config.toml
norm_position = "pre"
tie_word_embeddings = false
muon_scale = "spectral"
orthogonalizer = "newton_schulz_5"
ema_decay = 0.995
Rows from block 2 of a small autoregressive pixel model, named by matrix and row number. Rows with one number belong to one neuron. Each number is 128 + 32 x the weight over its row's rms, rounded and kept within 0 to 255. All counts start at 0. Numbers have three digits each.
After each neuron's rows are labels from the 100 images, of 14976, where the neuron reaches its highest value: "responds to" is what is common among them. Only what is clearly more common there than usual is listed. The data: photos with spoken descriptions (Open Images, Localized Narratives). In brackets: how many of the 100, against the usual share in percent.
# fc1: MLP up (model.blocks.2.mlp.fc1.weight, 1536x256), inputs 128-255
# fc2: MLP down (model.blocks.2.mlp.fc2.weight, 256x1536, transposed), outputs 128-255

fc1.481:061093084098102163170078069137165121126135088136118051109124118192122089108086125123204085132155144132167149097118143131059123178152096154181118115126191111132089143164154097183120159211057103136143158095188140136187170100099106126075122153142152190147096148097138139122123115180096153100071124090125102131212132113083131096089125133172118095136173116118120100161112125137098117130128
fc2.481:162139171158127163118156131114143171151151146129146126084167065135079098098150140194130147126147171110155081165151087102119097117160237106104105114138122116128145138136130151116140082068142116128147083120114085152085078155148124145122140107210105113080130118118099059079131118071139132176130091138154177147095149152150124118169103106117115103126114138147150199180134111090124089095156
responds to: text has "sky" (51 vs 24.7)

fc1.545:157153117167118163123099127143153118087152080102066152191122125117146084076107072114125084100146095160097075120136126116134159093118137150143172160073071080138098105128114126177111122190127117130097059092140126097064142115179151145095117130158130113099122129144102149160141127108115137090106175138147121170142096113060103216061100203175189109148117123090164101123138142088133157127108
fc2.545:126062168116118104147157147086131154092106159174148064098170134085043156121140190110132160159124091085105133115113163142171130105087184118135115121068163138144158119074123093110128146121154150114078166134163161107203172099110128178177125134109192118139116118131121072084151108161100087144165144123117105159197109184106112111157115089111093154143091085124124147114135153177132117115095
responds to: text has "sky" (57 vs 24.7)

fc1.472:189148143166134137220108121066109106129132140125138148136142157140114120115136044124093103141089147108170099110184097108109139128169108168137104078139130201083142174145141167120108100163097137126138093163158153130134154178165096077129083119138066195101148131147129058088125145123138084143160172203133112155078108062093112155164170110115104109103074112108158138119047123146089093111141
fc2.472:086139127120114075169115126154135100153126128118135129137187175158122146172125117155167129092118059132132101165112164144198138104128157118178069178190132087202071121137205120064097141069136100038153154110132115129105156166091146149127108157113192106169099111139170144133167056118054156163116146181105113173163126181113097091109146098112094104171130127114137103136140077137124119148094
responds to: text has "sky" (84 vs 24.7); text has "trees" (64 vs 27.3)

fc1.96:090107112143138162173105127109131131107110123166129159166164106113153177128080117134129146141122085150099141139150147135119124154067095091154127129098104151188152123072145142135160099130136134133153092142156153144142090087174058167129133130130145070136132092117067104121108082123201105096090106120094129092157114185106122123094128131147193129129099056092150060191156113153114106160165
fc2.96:119165146107085143121083107167103159127154093129138154094118165140133093113121147147090133143196119147094129167113178067139140132148189116105140115151077151119108130154134089160090126144185127132100193173147135123157145127099118179123064118131101125098179103085113102141151158131127120130102161161134180167149119111110169127123091150154116101086109143153107144092127181139145150206110
responds to: text has "wearing" (37 vs 12.4); text has "woman" (33 vs 9); text has "smiling" (29 vs 3.8)

fc1.167:131105160125095107123133129125129092119099106107109143108117121160112169096107175119113077118071170135122188129074135187117144129100149162089125035143181164143147169122117143143088115111098172102124119181149218076105205172103119121137125164101134122116108129170140090098102085114112112039149095106090107119184147119149083115097130101144113112052172082103112123175159039175098109132141
fc2.167:122156143177139152107122175106132180085104153110129147121147061133190168135100196129150140172082134069104144104168123147171136176158110102137161182132138138114108093084150078110150183133110086140033215116121163086170106110148168139148096128145134129025140126150072083103133143151147061151136134166161125133105096110070093116169136075117158126114151150144141112204080113093105106120134
responds to: text has "sky" (53 vs 24.7)

fc1.610:099150084137142162151092164099130123121120177126097110147124144158145135110125130192131107116149125120084156075109147103143177112160169109123129097135110120128143094131148160129138109121134165156122134131047088097117137150162093088151168206135070150169117152159082134055123112091153092163209167092103126154140161140147077112164129073128116156195102155104123124115130163171146152231063
fc2.610:129109107141163158128111156142118117104139122149198161175082125138108108099153140083185144110166138120117081152072130122082139178068118093061158154138146132157060165115115112133174106179173140104083119134105091107171146135148165161136144162084142172127122202172097067116116124107083107097080114094095135147212083093149154116106156118184100152150133133126167166121102139107139138129152
responds to: text has "sky" (63 vs 24.7); text has "water" (31 vs 8.1)

fc1.632:159066129102164135152167129147104089156076168125142158120152060122157173111130141132187136137174126130080146066173165108080144103141105164083110110170142170130106136106067096093109095167085141130184152089164100087098083171139170125109168070123131154117095101200148168090131069135174169122135103134086128098129187139094166090167135172157131196113147141133125102113140130122076144166124
fc2.632:137174127178082089137166178197173166090129102090108120138124172159080109158109132152087176090132129176152132116138096134130182127167146099069144145071109078137145114141170176129140158106124059084155148143093149102143107119134116179145179161129113122128050110141128158152140132097109094095130157209159124099175111093073152171102147085128122119154077109113153127130158145148108103127151
responds to: text has "red" (26 vs 3.8)

fc1.548:111148114115109171129145089187151096128079073099132141180143181132107119107088167125100115166104082173090176137131114128103153120111130111136172108099116203108120102123128071122078096152142103197120168115138149155147098094093143113056169142139171108163098076105154146134153143126138119160119135096125100155073196081099066137098067141153165089145157108116147212106102114115119137077104
fc2.548:151062097151102113171093178102138191120138115167131138102190097106091120109135134078152096121139184142164160097069127122125094173158125141132164145170144083168159138122160189148185135161128129089095168124081145150095186106130116160126076111154069159114151070172115144052082122080117130132120173153172143082165096112117125144089135109124196092127112145149105103105157113134100106180163
responds to: text has "wearing" (30 vs 12.4)

fc1.720:154178131087079127141099129101138111122117063122206103122102159162151171163107090130132163149118103147153107164088105111147122133126176130169157068152107097097174147136175159142105107127126128185094159157039155128120108137139115162151158120091145132120140157176096129092076043138171124148066147138127192068135117067111120135196146098121153144051158168142132086103152157106139131139119
fc2.720:150116162148121131132141148080119115119164098133129187117114148159178108101124113076113152202133123146093080145193110067172097090120123140155119102118122198155149129107074112108116103117126137091065114151186131199141109118116145129133200193069121160092068155110118114162094172100150115171177116185094143127125103122149132145122096111105139145109127127123184138135111101144133098068146
responds to: text has "sky" (73 vs 24.7); text has "trees" (71 vs 27.3); text has "grass" (30 vs 10.1)

fc1.562:162108027171121240138153043157137095140040140069148141151101136112101158154075164108115128173096104127070197108110159076116157124163140170120100156139129099133120134120101130166125085143109132154123128172169199126134163093142147134106143056095182139083154125094134083109155093124125116116134126156111180107182142093176135160106164108112088154104135110174176107099159091139113136075099
fc2.562:108184197082086063153106131142119182101111109130065141123123105140150173158134106157129173096135146123134084184121127113157142162137115112116163119174152106070160085136152083149189147139157127136073150104180119151104122130144147135125112138155052199153093106120146133100119153162126154126178157085141105113124096149049158135141080080131136138115103160052103057165088174138052074074104
responds to: text has "sky" (61 vs 24.7); text has "trees" (58 vs 27.3)

fc1.12:097070180163144145101145158103087076162148111158102111122168127117128088091157096173126103160181113169146126098106154121220080134165163163142142161128142164087109154100143172174127184127096087139150149109056131109123114135125099111076139181181124121144175119154071158082093086124142119149145137104168132151111163052101139198132118088074141134171180082175129129161082171062120061147133
fc2.12:146100128046100099131115096141121162105071123113183177107121146128126163059074170086163138103140178162172094119146100093088124128110111073102127102158139100161075128126069117132145154115175165155144111121174120125141233121116163093135093158083188114114149134092128110141144121107145114107126079105139182145084049205081159127085165186158088087096150177134151161147128135113061160132184
responds to: text has "sky" (57 vs 24.7); text has "water" (31 vs 8.1)

fc1.316:117160155119149144113094179085127102135096161140187079162080167155121111180129142157108155105149150167106199170176169153122077145118115155145139127156127102116067194172145106144070151134063147086095149144075169122062110176082179159125167123099114094196049135106158154129125171147134149149136093122080067099150181126123122137129088150165125166133156129141150159117128137106154092093142
fc2.316:174101080122134101170163148140105133164102085099144128135104121082185190095102077136141079127091128091198165150117102133159179107134148128137131123094114175046147079089164139103141127146129138174094142141187099124116154074113094156131120128175091116107100087122099072153102109135124094104173185164124129182152086062151063117148129114081136161136146085173146121091080154109126153134100
responds to: text has "wearing" (31 vs 12.4)

fc1.573:140134149102121089181135185155114136130127081120170091190166094098142151166123096159131060111105099149151138090138118155131121110128163145173135104138133176135146130077143133085142111182100085062132110138074171159187152164100095132125115142156144105146083127114157117119135121170157099116129110155084136098129130149144142118156085144127126075149169130112154140105095117116165089202065
fc2.573:106122145047178126092116131106120171114128110087125111170207113089099194109164103131161174124143094144176146153101102133148071118149098172092036111102120092164136080145110164139098211136153136101139141123157079120104125142152120172157133104107098109152144105178132105113090145147162132158154146145151119141134151105117117053109137101119184113196153193167088161144218129095118110111125
responds to: text has "sky" (77 vs 24.7)

fc1.212:073132099136122140146136096114132126087145121137141127145167161191113121145098158103107102040143146082108172085093143151147169158127177143106108137096183090087153166083181185108091165132110120120155134116135159161168176158170098075107158116103128109087106137045139119103165166115142151128216126164073160145162163158158103155151187155132102187098191139175128141132147113169065130093101
fc2.212:178140107164119105157126149137128160158175152108140163140115168152127159147110083144133086171129059107205105107090102120104179114112117156118132161160154083142101124118197157079141079177135107105091190146081127171104085168152032119144105114095186106155127196149159120131150097108098152172089172093138106090112134116125171087123124126102167113164129101137113082129163080100200073163087
responds to: text has "sky" (77 vs 24.7); text has "trees" (67 vs 27.3); text has "water" (31 vs 8.1); text has "grass" (29 vs 10.1)

fc1.761:057106128182092106173154038154149152155131077109084087159106106121140041189086092110101148145136220129141120124196162157146157200128155134098132183114096146121178134072143067115135150178119150125153035123109070083150104141118124100085129163170157158174116133093112096082125115113118144071124134123206137094144146080162107143116162156156125069137090095104103167166132068085127135152155
fc2.761:210142141118134136093096138121147153141131181188208137110070112116108223152177095097137105129159041211127167169111131114063114175128064180105109093081176163122121167173180137116111096133132120125068166103123133160121068066160131175086138134076097126075141142122148132118142133146121160123092092159156098170105150124109119114121130163112186188131089158134143175093178105183077121030134
responds to: text has "sky" (57 vs 24.7)

fc1.63:099138153146134131124152118138142155147143150078137151154155167108101122142119136144068132113182125166089144069139128122199145104153126145191144085083135104137132100137149085103100121148147127141171151142177149044143136147153121072112165213095103149143144157186146112177100118143066151111127166185111154138148136129110095127097107147157106210185187090098090135203128144106105101118093
fc2.63:139147145195146146151117185128182102061136161144155130089125103071139170130158179080160159153094095089132123137155093144174132152113087159112094111068134129122085115118097223141114134138172128135118161129124120145173128161071168153143094078182072141109229086124077124097176132123116154098148092075110090129112147070155120131110180090208153098128116110113193123094142100117175115106196
responds to: text has "sky" (78 vs 24.7); text has "trees" (65 vs 27.3); text has "grass" (57 vs 10.1)

fc1.184:137119102177174126163135118186121150127191048145147185129095158120058150143137140124124109123094107158142111115198145117110095152083167151143135085121178185101087154089178127141125103160135111085145063104141180159115123131068146071131141070084137126117165054118097075071188155113112092133150157177137151182093110076101101174168130126106113112129136119125153167141162165122140129139137
fc2.184:100163163182103146081095194115146111139166177159103139186141118102189206136112107143158114146154114129157122168148128151118110098170129103081122155123068086133099112131099180050078128110094219089124160124148070115144092159154146129185171122142125148146082144116138148175110094161091168141061139159105117174144116177147113121123212150112107154149089036130143099109167094162177099159143
responds to: text has "sky" (56 vs 24.7)

fc1.370:117143119138189136121076164114140140120142136140132139065131139093147075136092167102147087154125135151205116089121075112140076057148127190166129118160147067096111134125131154174183176167156171154121143072129135081149150110108087109121159167169179124156166067114135130082122159158173143131145126072128169108052100105094140135156113157151129140089117133104134133148110154119175150128108
fc2.370:104100174149083113102109112146121158158090163080104125101121084107131110169147105110164114160144162110115092068131141144170129118130111092170150146188162157081117109112086160134167183111167203156086132196098096140158160103208139157112107143087127125160096121084095083105060126119140130133103072108147146149107096167161182129119141092158162106134089136086124096060129173149086126121202
responds to: text has "sky" (67 vs 24.7); text has "water" (31 vs 8.1); text has "clouds" (25 vs 4.2)

fc1.571:105159089126084175157124109123127146119099043098163169143162165159145168158111145116102144126121152090125225103145111119157140165164168136152125152130072140129065162150139126130114126132139116174106160105152136115122114106176127164110114163106119110130132130118085166132118086105136182158073168075127111053180105134104062079117084106132151204120142125158143090109071087168155077123089
fc2.571:169137143154118109109184190122147086074139103088107190120093089119112091154045140076162104127201127147122036136123108147149105119186136097171146173147095132139129107116151190178152154124149157159135107180112149087092118119137126133198128145138100137113146120132121051146099181097122045157130058169142138174082181129140154081106127123083156132107127159080137160125106103140101031111190
responds to: text has "sky" (50 vs 24.7)

fc1.40:124117106085093198123154117034091088139129132156174089139110121160157147100095137081117080086177107110158144099135125149131114122118156151103135135202125146105135124102127143081176166121109118105081189141140180129137113140126107121077121055083109127094137162115151174125146169133128125139071120131122146066119150120100100099090103109136169092072163113171117064170159079127121125144116
fc2.40:084138138188135118093122179160181110122114107115157119133152122103145142123114119144176136190090104094093148183141105186189125080151094115096105110072094110111107126155119125172084059164128153191216126144162127105143153123104130180136120147122102135120162134129109076131090079133138154057187096127060132083059129115154107156158148132173070119143136125198132176145177107112136100119112
responds to: text has "wearing" (30 vs 12.4); text has "woman" (29 vs 9)

fc1.373:150116123173134122134151194147168122188101154123144101094097112118169127116071123085055099147114166121115156093141095139168175137091095096110134099139142125154092129147194104164217150095155099080098129124121120105105165179146116113204136115131099143140071089102147098166092130142122102159131116076091114172147094121148187081108152091100152112134097153085167128116151130102084181123112
fc2.373:128198120112152138136084124067081169147185136167124105063143135168101090153193092131091140139139172135156172139105149136161100150085193107170166140098159123172146109103151134138133098121135106113059141078115119166151084136124131147146180115137113223197141130084121102166140145126071180127110131172069094160153117161083128118143121104133183162154142125154101090140098114123144123129182
responds to: text has "sky" (55 vs 24.7)