A small autoregressive pixel model, trained from scratch.
Model: arch transformer_decoder, layers 7.
Rows from block 4 of a small autoregressive pixel model, named by matrix and row number. Rows with one number belong to one neuron. Each number is 50 + 12 x the weight over its row's rms, rounded and kept within 0 to 99. All counts start at 0.
After each neuron's rows are labels from the 100 images, of 14976, where the neuron reaches its highest value: "top examples" is what is common among them. Only what is clearly more common there than usual is listed. The data: photos with spoken descriptions (Open Images, Localized Narratives).
# fc1: MLP up (model.blocks.4.mlp.fc1.weight, 1536x256), inputs 0-127
# fc2: MLP down (model.blocks.4.mlp.fc2.weight, 256x1536, transposed), outputs 0-127

fc1.1:31 33 56 30 65 51 48 70 62 47 48 35 50 58 72 41 68 67 39 58 62 64 54 63 49 57 28 28 59 43 47 37 32 75 47 46 35 58 33 17 76 30 44 41 39 65 52 43 43 33 49 61 70 31 59 53 32 55 61 44 39 57 57 55 40 53 31 54 64 46 47 38 45 36 39 65 34 35 49 48 56 50 44 54 40 39 55 68 51 81 62 56 54 68 54 43 25 64 74 38 64 39 46 60 54 49 41 64 78 49 46 56 57 32 49 59 47 51 29 22 48 28 50 54 55 60 37 57
fc2.1:62 31 59 27 42 58 47 66 66 34 41 54 51 43 56 39 52 56 66 56 52 65 32 33 52 33 20 50 74 61 28 60 41 61 55 45 21 52 52 42 52 49 18 60 47 41 40 41 66 43 53 57 40 24 67 43 43 28 60 56 59 64 73 53 36 43 60 39 70 52 59 44 46 54 46 68 67 49 55 30 60 59 44 47 45 59 62 66 47 50 39 42 48 56 45 64 32 52 77 33 61 28 57 69 59 49 48 60 55 39 51 61 48 47 38 42 40 64 52 34 56 62 41 36 73 44 43 73
top examples: text has "black"; text has "white"

fc1.179:52 44 48 41 51 64 34 59 48 43 49 47 61 53 46 55 45 57 62 51 58 56 49 43 60 53 30 68 58 57 54 50 41 38 42 28 60 53 52 22 63 53 52 58 64 68 40 60 54 51 30 50 57 19 47 53 37 22 40 48 60 58 45 72 42 65 50 44 56 53 33 29 54 43 38 64 44 52 63 53 48 39 61 56 54 56 48 60 41 49 47 38 53 59 21 41 67 47 52 59 52 30 56 45 76 33 57 51 37 56 55 62 47 48 47 13 54 44 46 32 15 38 53 62 75 49 33 57
fc2.179:39 25 51 56 37 62 44 56 55 56 56 71 57 60 31 43 63 51 56 56 50 64 40 41 49 37 29 67 50 44 40 65 35 36 37 47 66 49 55 59 43 02 44 50 35 67 64 58 47 52 70 57 56 57 57 67 18 39 57 70 50 58 36 56 74 33 56 52 78 53 43 52 39 42 59 61 44 71 43 56 39 56 59 53 37 43 65 58 61 49 35 68 51 57 62 47 53 34 50 36 49 59 33 61 58 40 50 67 34 38 52 24 35 46 60 42 37 52 57 54 53 71 54 38 57 53 37 42
top examples: text has "black"; text has "white"

fc1.182:41 38 34 49 45 41 54 35 43 41 39 61 49 47 33 54 37 19 25 61 50 52 74 23 50 48 46 54 50 44 43 59 44 44 46 59 51 60 25 65 67 54 49 33 50 43 55 33 41 55 46 47 55 58 58 64 43 62 60 59 70 38 32 40 58 35 44 43 40 47 57 43 48 66 60 67 35 54 24 43 51 23 66 45 56 44 60 64 52 55 49 59 41 46 42 49 30 75 39 63 41 70 61 54 46 41 61 71 48 61 33 51 59 35 37 44 52 58 43 53 54 47 43 69 38 64 50 34
fc2.182:55 32 62 56 39 49 45 46 29 39 66 61 32 46 67 24 69 29 73 60 63 39 55 39 44 62 55 44 46 58 59 75 36 16 37 51 41 49 52 53 51 35 52 39 55 23 51 60 49 43 71 64 45 60 18 35 58 32 26 39 35 62 66 41 52 51 48 45 32 56 72 57 74 38 44 43 47 50 54 32 57 43 51 63 42 40 41 54 56 51 40 43 46 44 35 32 57 37 57 30 38 43 61 43 65 55 48 54 63 29 51 69 57 65 58 55 53 62 56 61 25 52 66 43 49 53 40 63
top examples: text has "wall"

fc1.497:44 58 48 46 43 59 46 37 36 57 49 52 55 43 39 35 71 41 30 55 88 67 63 32 52 67 59 63 51 51 37 45 50 56 23 44 61 62 51 52 47 51 47 55 45 43 45 46 35 71 36 45 54 46 80 47 33 62 53 24 35 53 33 42 51 64 52 48 77 49 47 66 72 26 58 70 53 46 71 48 37 46 56 55 52 62 54 54 35 46 45 49 43 64 46 54 32 65 57 63 62 31 81 56 47 57 18 61 56 38 43 59 43 49 34 39 42 38 30 60 40 26 42 48 57 42 32 41
fc2.497:60 36 38 49 49 58 41 45 47 47 35 48 57 45 58 35 49 49 64 47 67 89 30 42 51 63 30 50 52 58 67 64 50 58 55 44 40 55 54 55 26 54 35 56 47 37 34 51 66 56 56 53 38 26 32 70 53 39 44 63 55 55 63 52 48 25 57 45 51 68 55 53 42 45 43 24 53 45 62 71 53 67 40 49 42 54 49 78 37 56 58 45 54 57 45 49 59 57 55 56 59 69 48 72 57 43 39 56 41 35 51 63 53 43 44 48 22 23 44 56 43 42 69 38 65 47 62 66
top examples: text has "black"; text has "white"

fc1.4:63 70 54 36 38 35 41 47 35 51 54 66 52 60 56 59 57 55 58 36 45 57 67 34 41 43 37 57 46 61 67 45 10 47 59 42 47 39 50 47 42 67 46 50 72 39 61 44 59 57 31 73 40 68 68 37 52 34 40 37 53 75 57 59 42 44 35 48 25 31 60 48 55 34 48 58 62 54 39 45 48 56 50 25 35 66 42 76 57 62 46 50 51 52 63 32 60 40 45 42 58 38 58 33 51 63 33 29 71 47 43 72 45 61 46 58 58 65 49 33 46 49 47 66 57 51 44 65
fc2.4:45 30 40 43 51 35 54 61 68 46 69 57 54 62 46 38 50 47 46 46 47 35 30 43 48 50 71 39 50 64 58 15 73 45 41 72 59 51 53 50 50 39 46 60 44 54 39 63 65 36 80 23 58 47 44 48 51 45 55 55 50 42 40 48 46 72 59 35 74 68 46 53 43 44 32 47 40 42 67 30 49 59 44 67 70 36 48 29 43 50 43 54 48 66 68 50 35 63 30 47 41 43 45 52 61 45 61 76 37 52 69 34 47 45 68 56 39 40 43 42 53 59 80 55 46 68 53 35
top examples: text has "wall"

fc1.462:46 57 47 41 44 70 74 48 31 34 56 61 57 50 41 54 37 62 17 42 44 57 50 39 41 35 28 50 38 51 56 46 60 56 31 64 55 39 53 58 76 65 72 45 38 47 45 46 81 37 73 59 44 56 63 36 61 42 40 36 71 63 35 56 45 47 45 52 59 29 46 41 59 48 42 42 55 64 41 64 56 56 40 49 70 52 69 41 41 58 63 57 33 38 45 38 56 51 37 45 55 53 54 68 49 32 45 62 63 57 59 47 40 40 29 57 32 43 40 45 55 32 46 26 60 33 33 35
fc2.462:34 74 32 32 60 56 50 47 24 55 60 47 71 44 45 36 41 52 28 48 50 48 61 54 47 34 69 54 48 22 27 52 49 45 49 42 70 66 46 45 51 21 51 49 52 71 58 61 52 61 27 59 46 46 49 51 40 56 51 52 59 66 44 30 78 44 63 42 40 32 69 44 51 56 63 66 39 74 59 59 50 33 54 62 56 61 67 45 65 36 58 00 53 60 56 44 34 47 59 53 45 57 56 27 77 50 42 54 50 53 65 78 55 48 39 52 72 61 56 42 53 49 45 57 50 48 47 36
top examples: text has "wall"; text has "table"

fc1.540:22 53 47 46 47 57 40 58 34 58 44 31 57 57 29 38 56 68 50 48 63 57 49 37 49 28 35 38 60 59 52 39 57 46 45 42 44 49 75 36 57 54 43 60 60 63 41 53 68 41 71 45 50 30 67 67 42 17 43 37 47 58 46 74 71 61 48 48 35 71 64 37 48 49 30 54 50 42 54 49 63 38 40 38 49 57 37 61 62 60 30 52 49 73 43 46 63 50 70 66 41 49 65 51 67 47 63 58 36 52 25 58 59 57 44 44 77 54 51 59 38 47 38 72 64 66 43 56
fc2.540:61 35 71 51 47 54 46 67 56 54 50 45 77 55 45 43 54 35 53 48 61 44 47 38 46 42 41 72 68 42 49 57 43 51 42 31 64 51 40 60 67 58 29 48 20 53 38 47 40 48 57 49 53 46 50 32 62 40 72 40 21 64 47 55 34 38 54 35 47 43 34 54 68 58 65 57 68 69 30 48 35 33 56 47 48 50 63 59 40 44 29 45 48 50 52 36 59 50 50 27 59 55 35 54 56 49 59 66 46 36 65 23 52 34 54 44 33 54 72 37 51 48 61 58 32 58 51 33
top examples: text has "black"; text has "white"

fc1.477:64 52 20 53 60 48 71 67 55 43 31 52 63 56 28 55 38 73 32 46 72 70 48 27 42 49 37 53 41 47 40 49 58 39 52 60 63 40 31 65 87 36 70 48 46 56 37 54 58 21 82 43 41 67 50 44 39 45 63 42 63 34 43 56 46 50 36 48 49 28 56 62 38 42 35 38 71 43 62 42 44 49 44 51 68 43 64 49 51 39 59 50 63 52 46 40 55 57 40 49 61 55 30 73 50 50 53 48 68 45 55 50 30 55 47 41 50 26 57 50 37 44 39 36 50 35 58 80
fc2.477:65 40 50 45 49 44 66 68 52 61 66 49 70 48 45 52 48 49 43 33 29 47 43 65 30 42 70 67 50 48 61 49 64 60 52 43 58 53 52 61 68 57 71 45 83 44 46 43 66 75 68 60 59 38 46 63 59 28 65 43 39 56 71 27 66 67 49 46 51 49 52 52 63 58 34 53 63 62 39 40 56 32 60 39 30 38 42 46 61 35 52 52 42 42 58 54 44 48 67 55 35 55 60 56 59 45 51 36 58 84 62 32 42 32 61 50 53 27 63 56 53 39 47 52 47 54 67 41
top examples: text has "wall"

fc1.701:43 45 24 45 87 68 56 35 49 44 69 44 65 64 51 56 58 45 74 48 59 55 44 49 47 30 48 55 58 33 70 57 50 39 38 40 46 66 50 55 60 52 52 34 50 60 38 52 54 66 39 51 24 44 56 42 58 43 34 72 60 34 59 46 48 44 63 48 67 44 59 45 32 50 54 47 64 44 54 48 63 21 52 30 39 41 53 48 48 33 55 51 57 38 54 40 32 34 63 62 66 44 48 47 60 45 44 53 41 51 78 51 45 40 47 58 64 42 48 58 33 48 74 55 61 71 50 45
fc2.701:52 26 45 59 40 43 47 72 47 32 24 37 40 30 41 56 62 53 72 45 51 64 55 43 61 39 32 62 47 56 42 46 50 17 57 51 49 57 49 25 31 53 73 42 39 43 51 52 45 72 62 59 50 66 41 80 56 60 44 41 45 58 67 66 37 45 60 46 56 29 51 61 48 41 32 53 44 70 58 47 57 52 41 55 43 64 60 46 55 57 45 55 64 29 47 51 69 39 68 49 52 38 43 36 56 48 54 55 34 53 41 63 58 50 28 68 61 53 62 62 38 60 42 57 59 32 27 40
top examples: text has "black"; text has "white"

fc1.418:44 41 41 45 73 60 71 51 16 74 46 55 75 32 70 59 51 48 62 46 58 55 51 42 37 52 52 33 45 58 29 43 56 43 54 52 56 53 41 44 33 57 40 57 62 49 57 58 40 31 52 32 26 58 42 46 57 44 22 55 51 47 54 42 54 42 37 73 66 50 56 53 29 32 87 46 42 50 37 53 56 63 56 54 49 41 49 52 47 18 50 37 44 37 32 39 44 50 69 40 42 25 54 34 33 48 77 58 22 47 73 49 46 44 75 60 69 64 50 43 36 69 45 46 57 50 68 62
fc2.418:65 50 42 45 41 54 44 49 76 52 44 44 35 61 33 55 66 39 30 44 48 49 52 56 64 37 54 70 35 40 57 37 50 42 44 53 46 43 50 62 51 65 38 47 39 40 54 73 50 56 47 51 71 40 52 60 58 40 79 46 63 51 54 71 56 37 48 55 46 56 46 47 60 38 32 63 65 49 56 53 45 47 47 43 49 66 47 35 51 73 39 61 62 60 69 40 43 43 41 58 61 48 49 48 48 39 34 41 81 47 46 39 47 81 37 61 38 36 46 49 61 18 57 57 61 40 30 45
top examples: text has "wall"; text has "holding"; text has "man"

fc1.304:47 26 44 46 53 58 34 59 64 58 76 56 47 61 62 25 72 44 30 47 52 47 57 58 37 70 39 40 82 63 51 60 34 55 37 23 46 60 77 32 75 48 40 39 35 39 55 49 49 38 43 44 48 57 61 50 36 42 41 48 36 65 33 50 45 64 36 63 64 46 52 54 58 27 56 57 51 24 47 50 55 39 61 58 41 56 66 60 56 51 54 58 43 42 53 58 81 71 44 52 47 42 64 57 80 45 59 66 66 54 49 43 42 65 48 27 33 41 42 53 42 58 41 52 44 68 44 31
fc2.304:51 42 55 50 54 80 65 43 49 38 59 65 80 48 43 45 61 53 50 52 49 50 27 59 64 51 42 40 48 50 40 37 34 56 72 51 24 61 42 45 39 38 45 39 53 48 53 52 62 47 48 57 26 22 77 39 41 38 55 55 64 54 61 62 38 40 49 35 65 48 38 43 58 44 56 63 63 44 53 49 54 75 39 59 38 63 34 66 52 34 62 63 45 51 45 68 26 47 65 56 73 46 57 68 61 56 36 35 49 31 41 60 49 49 41 39 55 76 48 42 46 36 50 44 47 59 29 42
top examples: text has "black"; text has "white"

fc1.374:46 39 53 37 55 34 47 58 33 62 42 46 72 62 82 51 46 60 59 57 35 59 71 50 30 34 54 63 25 57 43 55 43 48 45 45 56 52 50 38 56 43 63 66 57 51 49 58 51 39 43 29 57 70 51 59 46 33 25 60 39 44 72 66 30 58 53 68 73 49 35 68 31 49 69 41 55 41 50 38 68 56 58 65 65 37 57 47 40 57 50 58 53 54 54 51 34 59 48 43 39 47 54 51 63 53 63 27 39 35 38 69 54 38 52 68 67 50 47 38 37 50 56 45 73 58 38 62
fc2.374:41 54 46 43 68 61 47 52 69 51 49 50 52 46 45 49 41 44 26 44 59 66 59 51 72 41 41 38 71 57 66 30 50 36 30 47 47 51 48 55 57 53 44 59 38 42 47 54 46 51 53 47 53 33 57 62 57 64 48 47 60 68 30 52 42 66 37 37 56 63 30 25 49 28 41 75 25 58 28 58 38 35 62 38 37 70 52 52 58 38 49 45 46 64 61 40 43 51 47 49 52 46 37 44 60 29 42 42 53 61 57 52 50 72 58 44 53 34 67 48 59 37 36 60 27 59 70 37
top examples: text has "wall"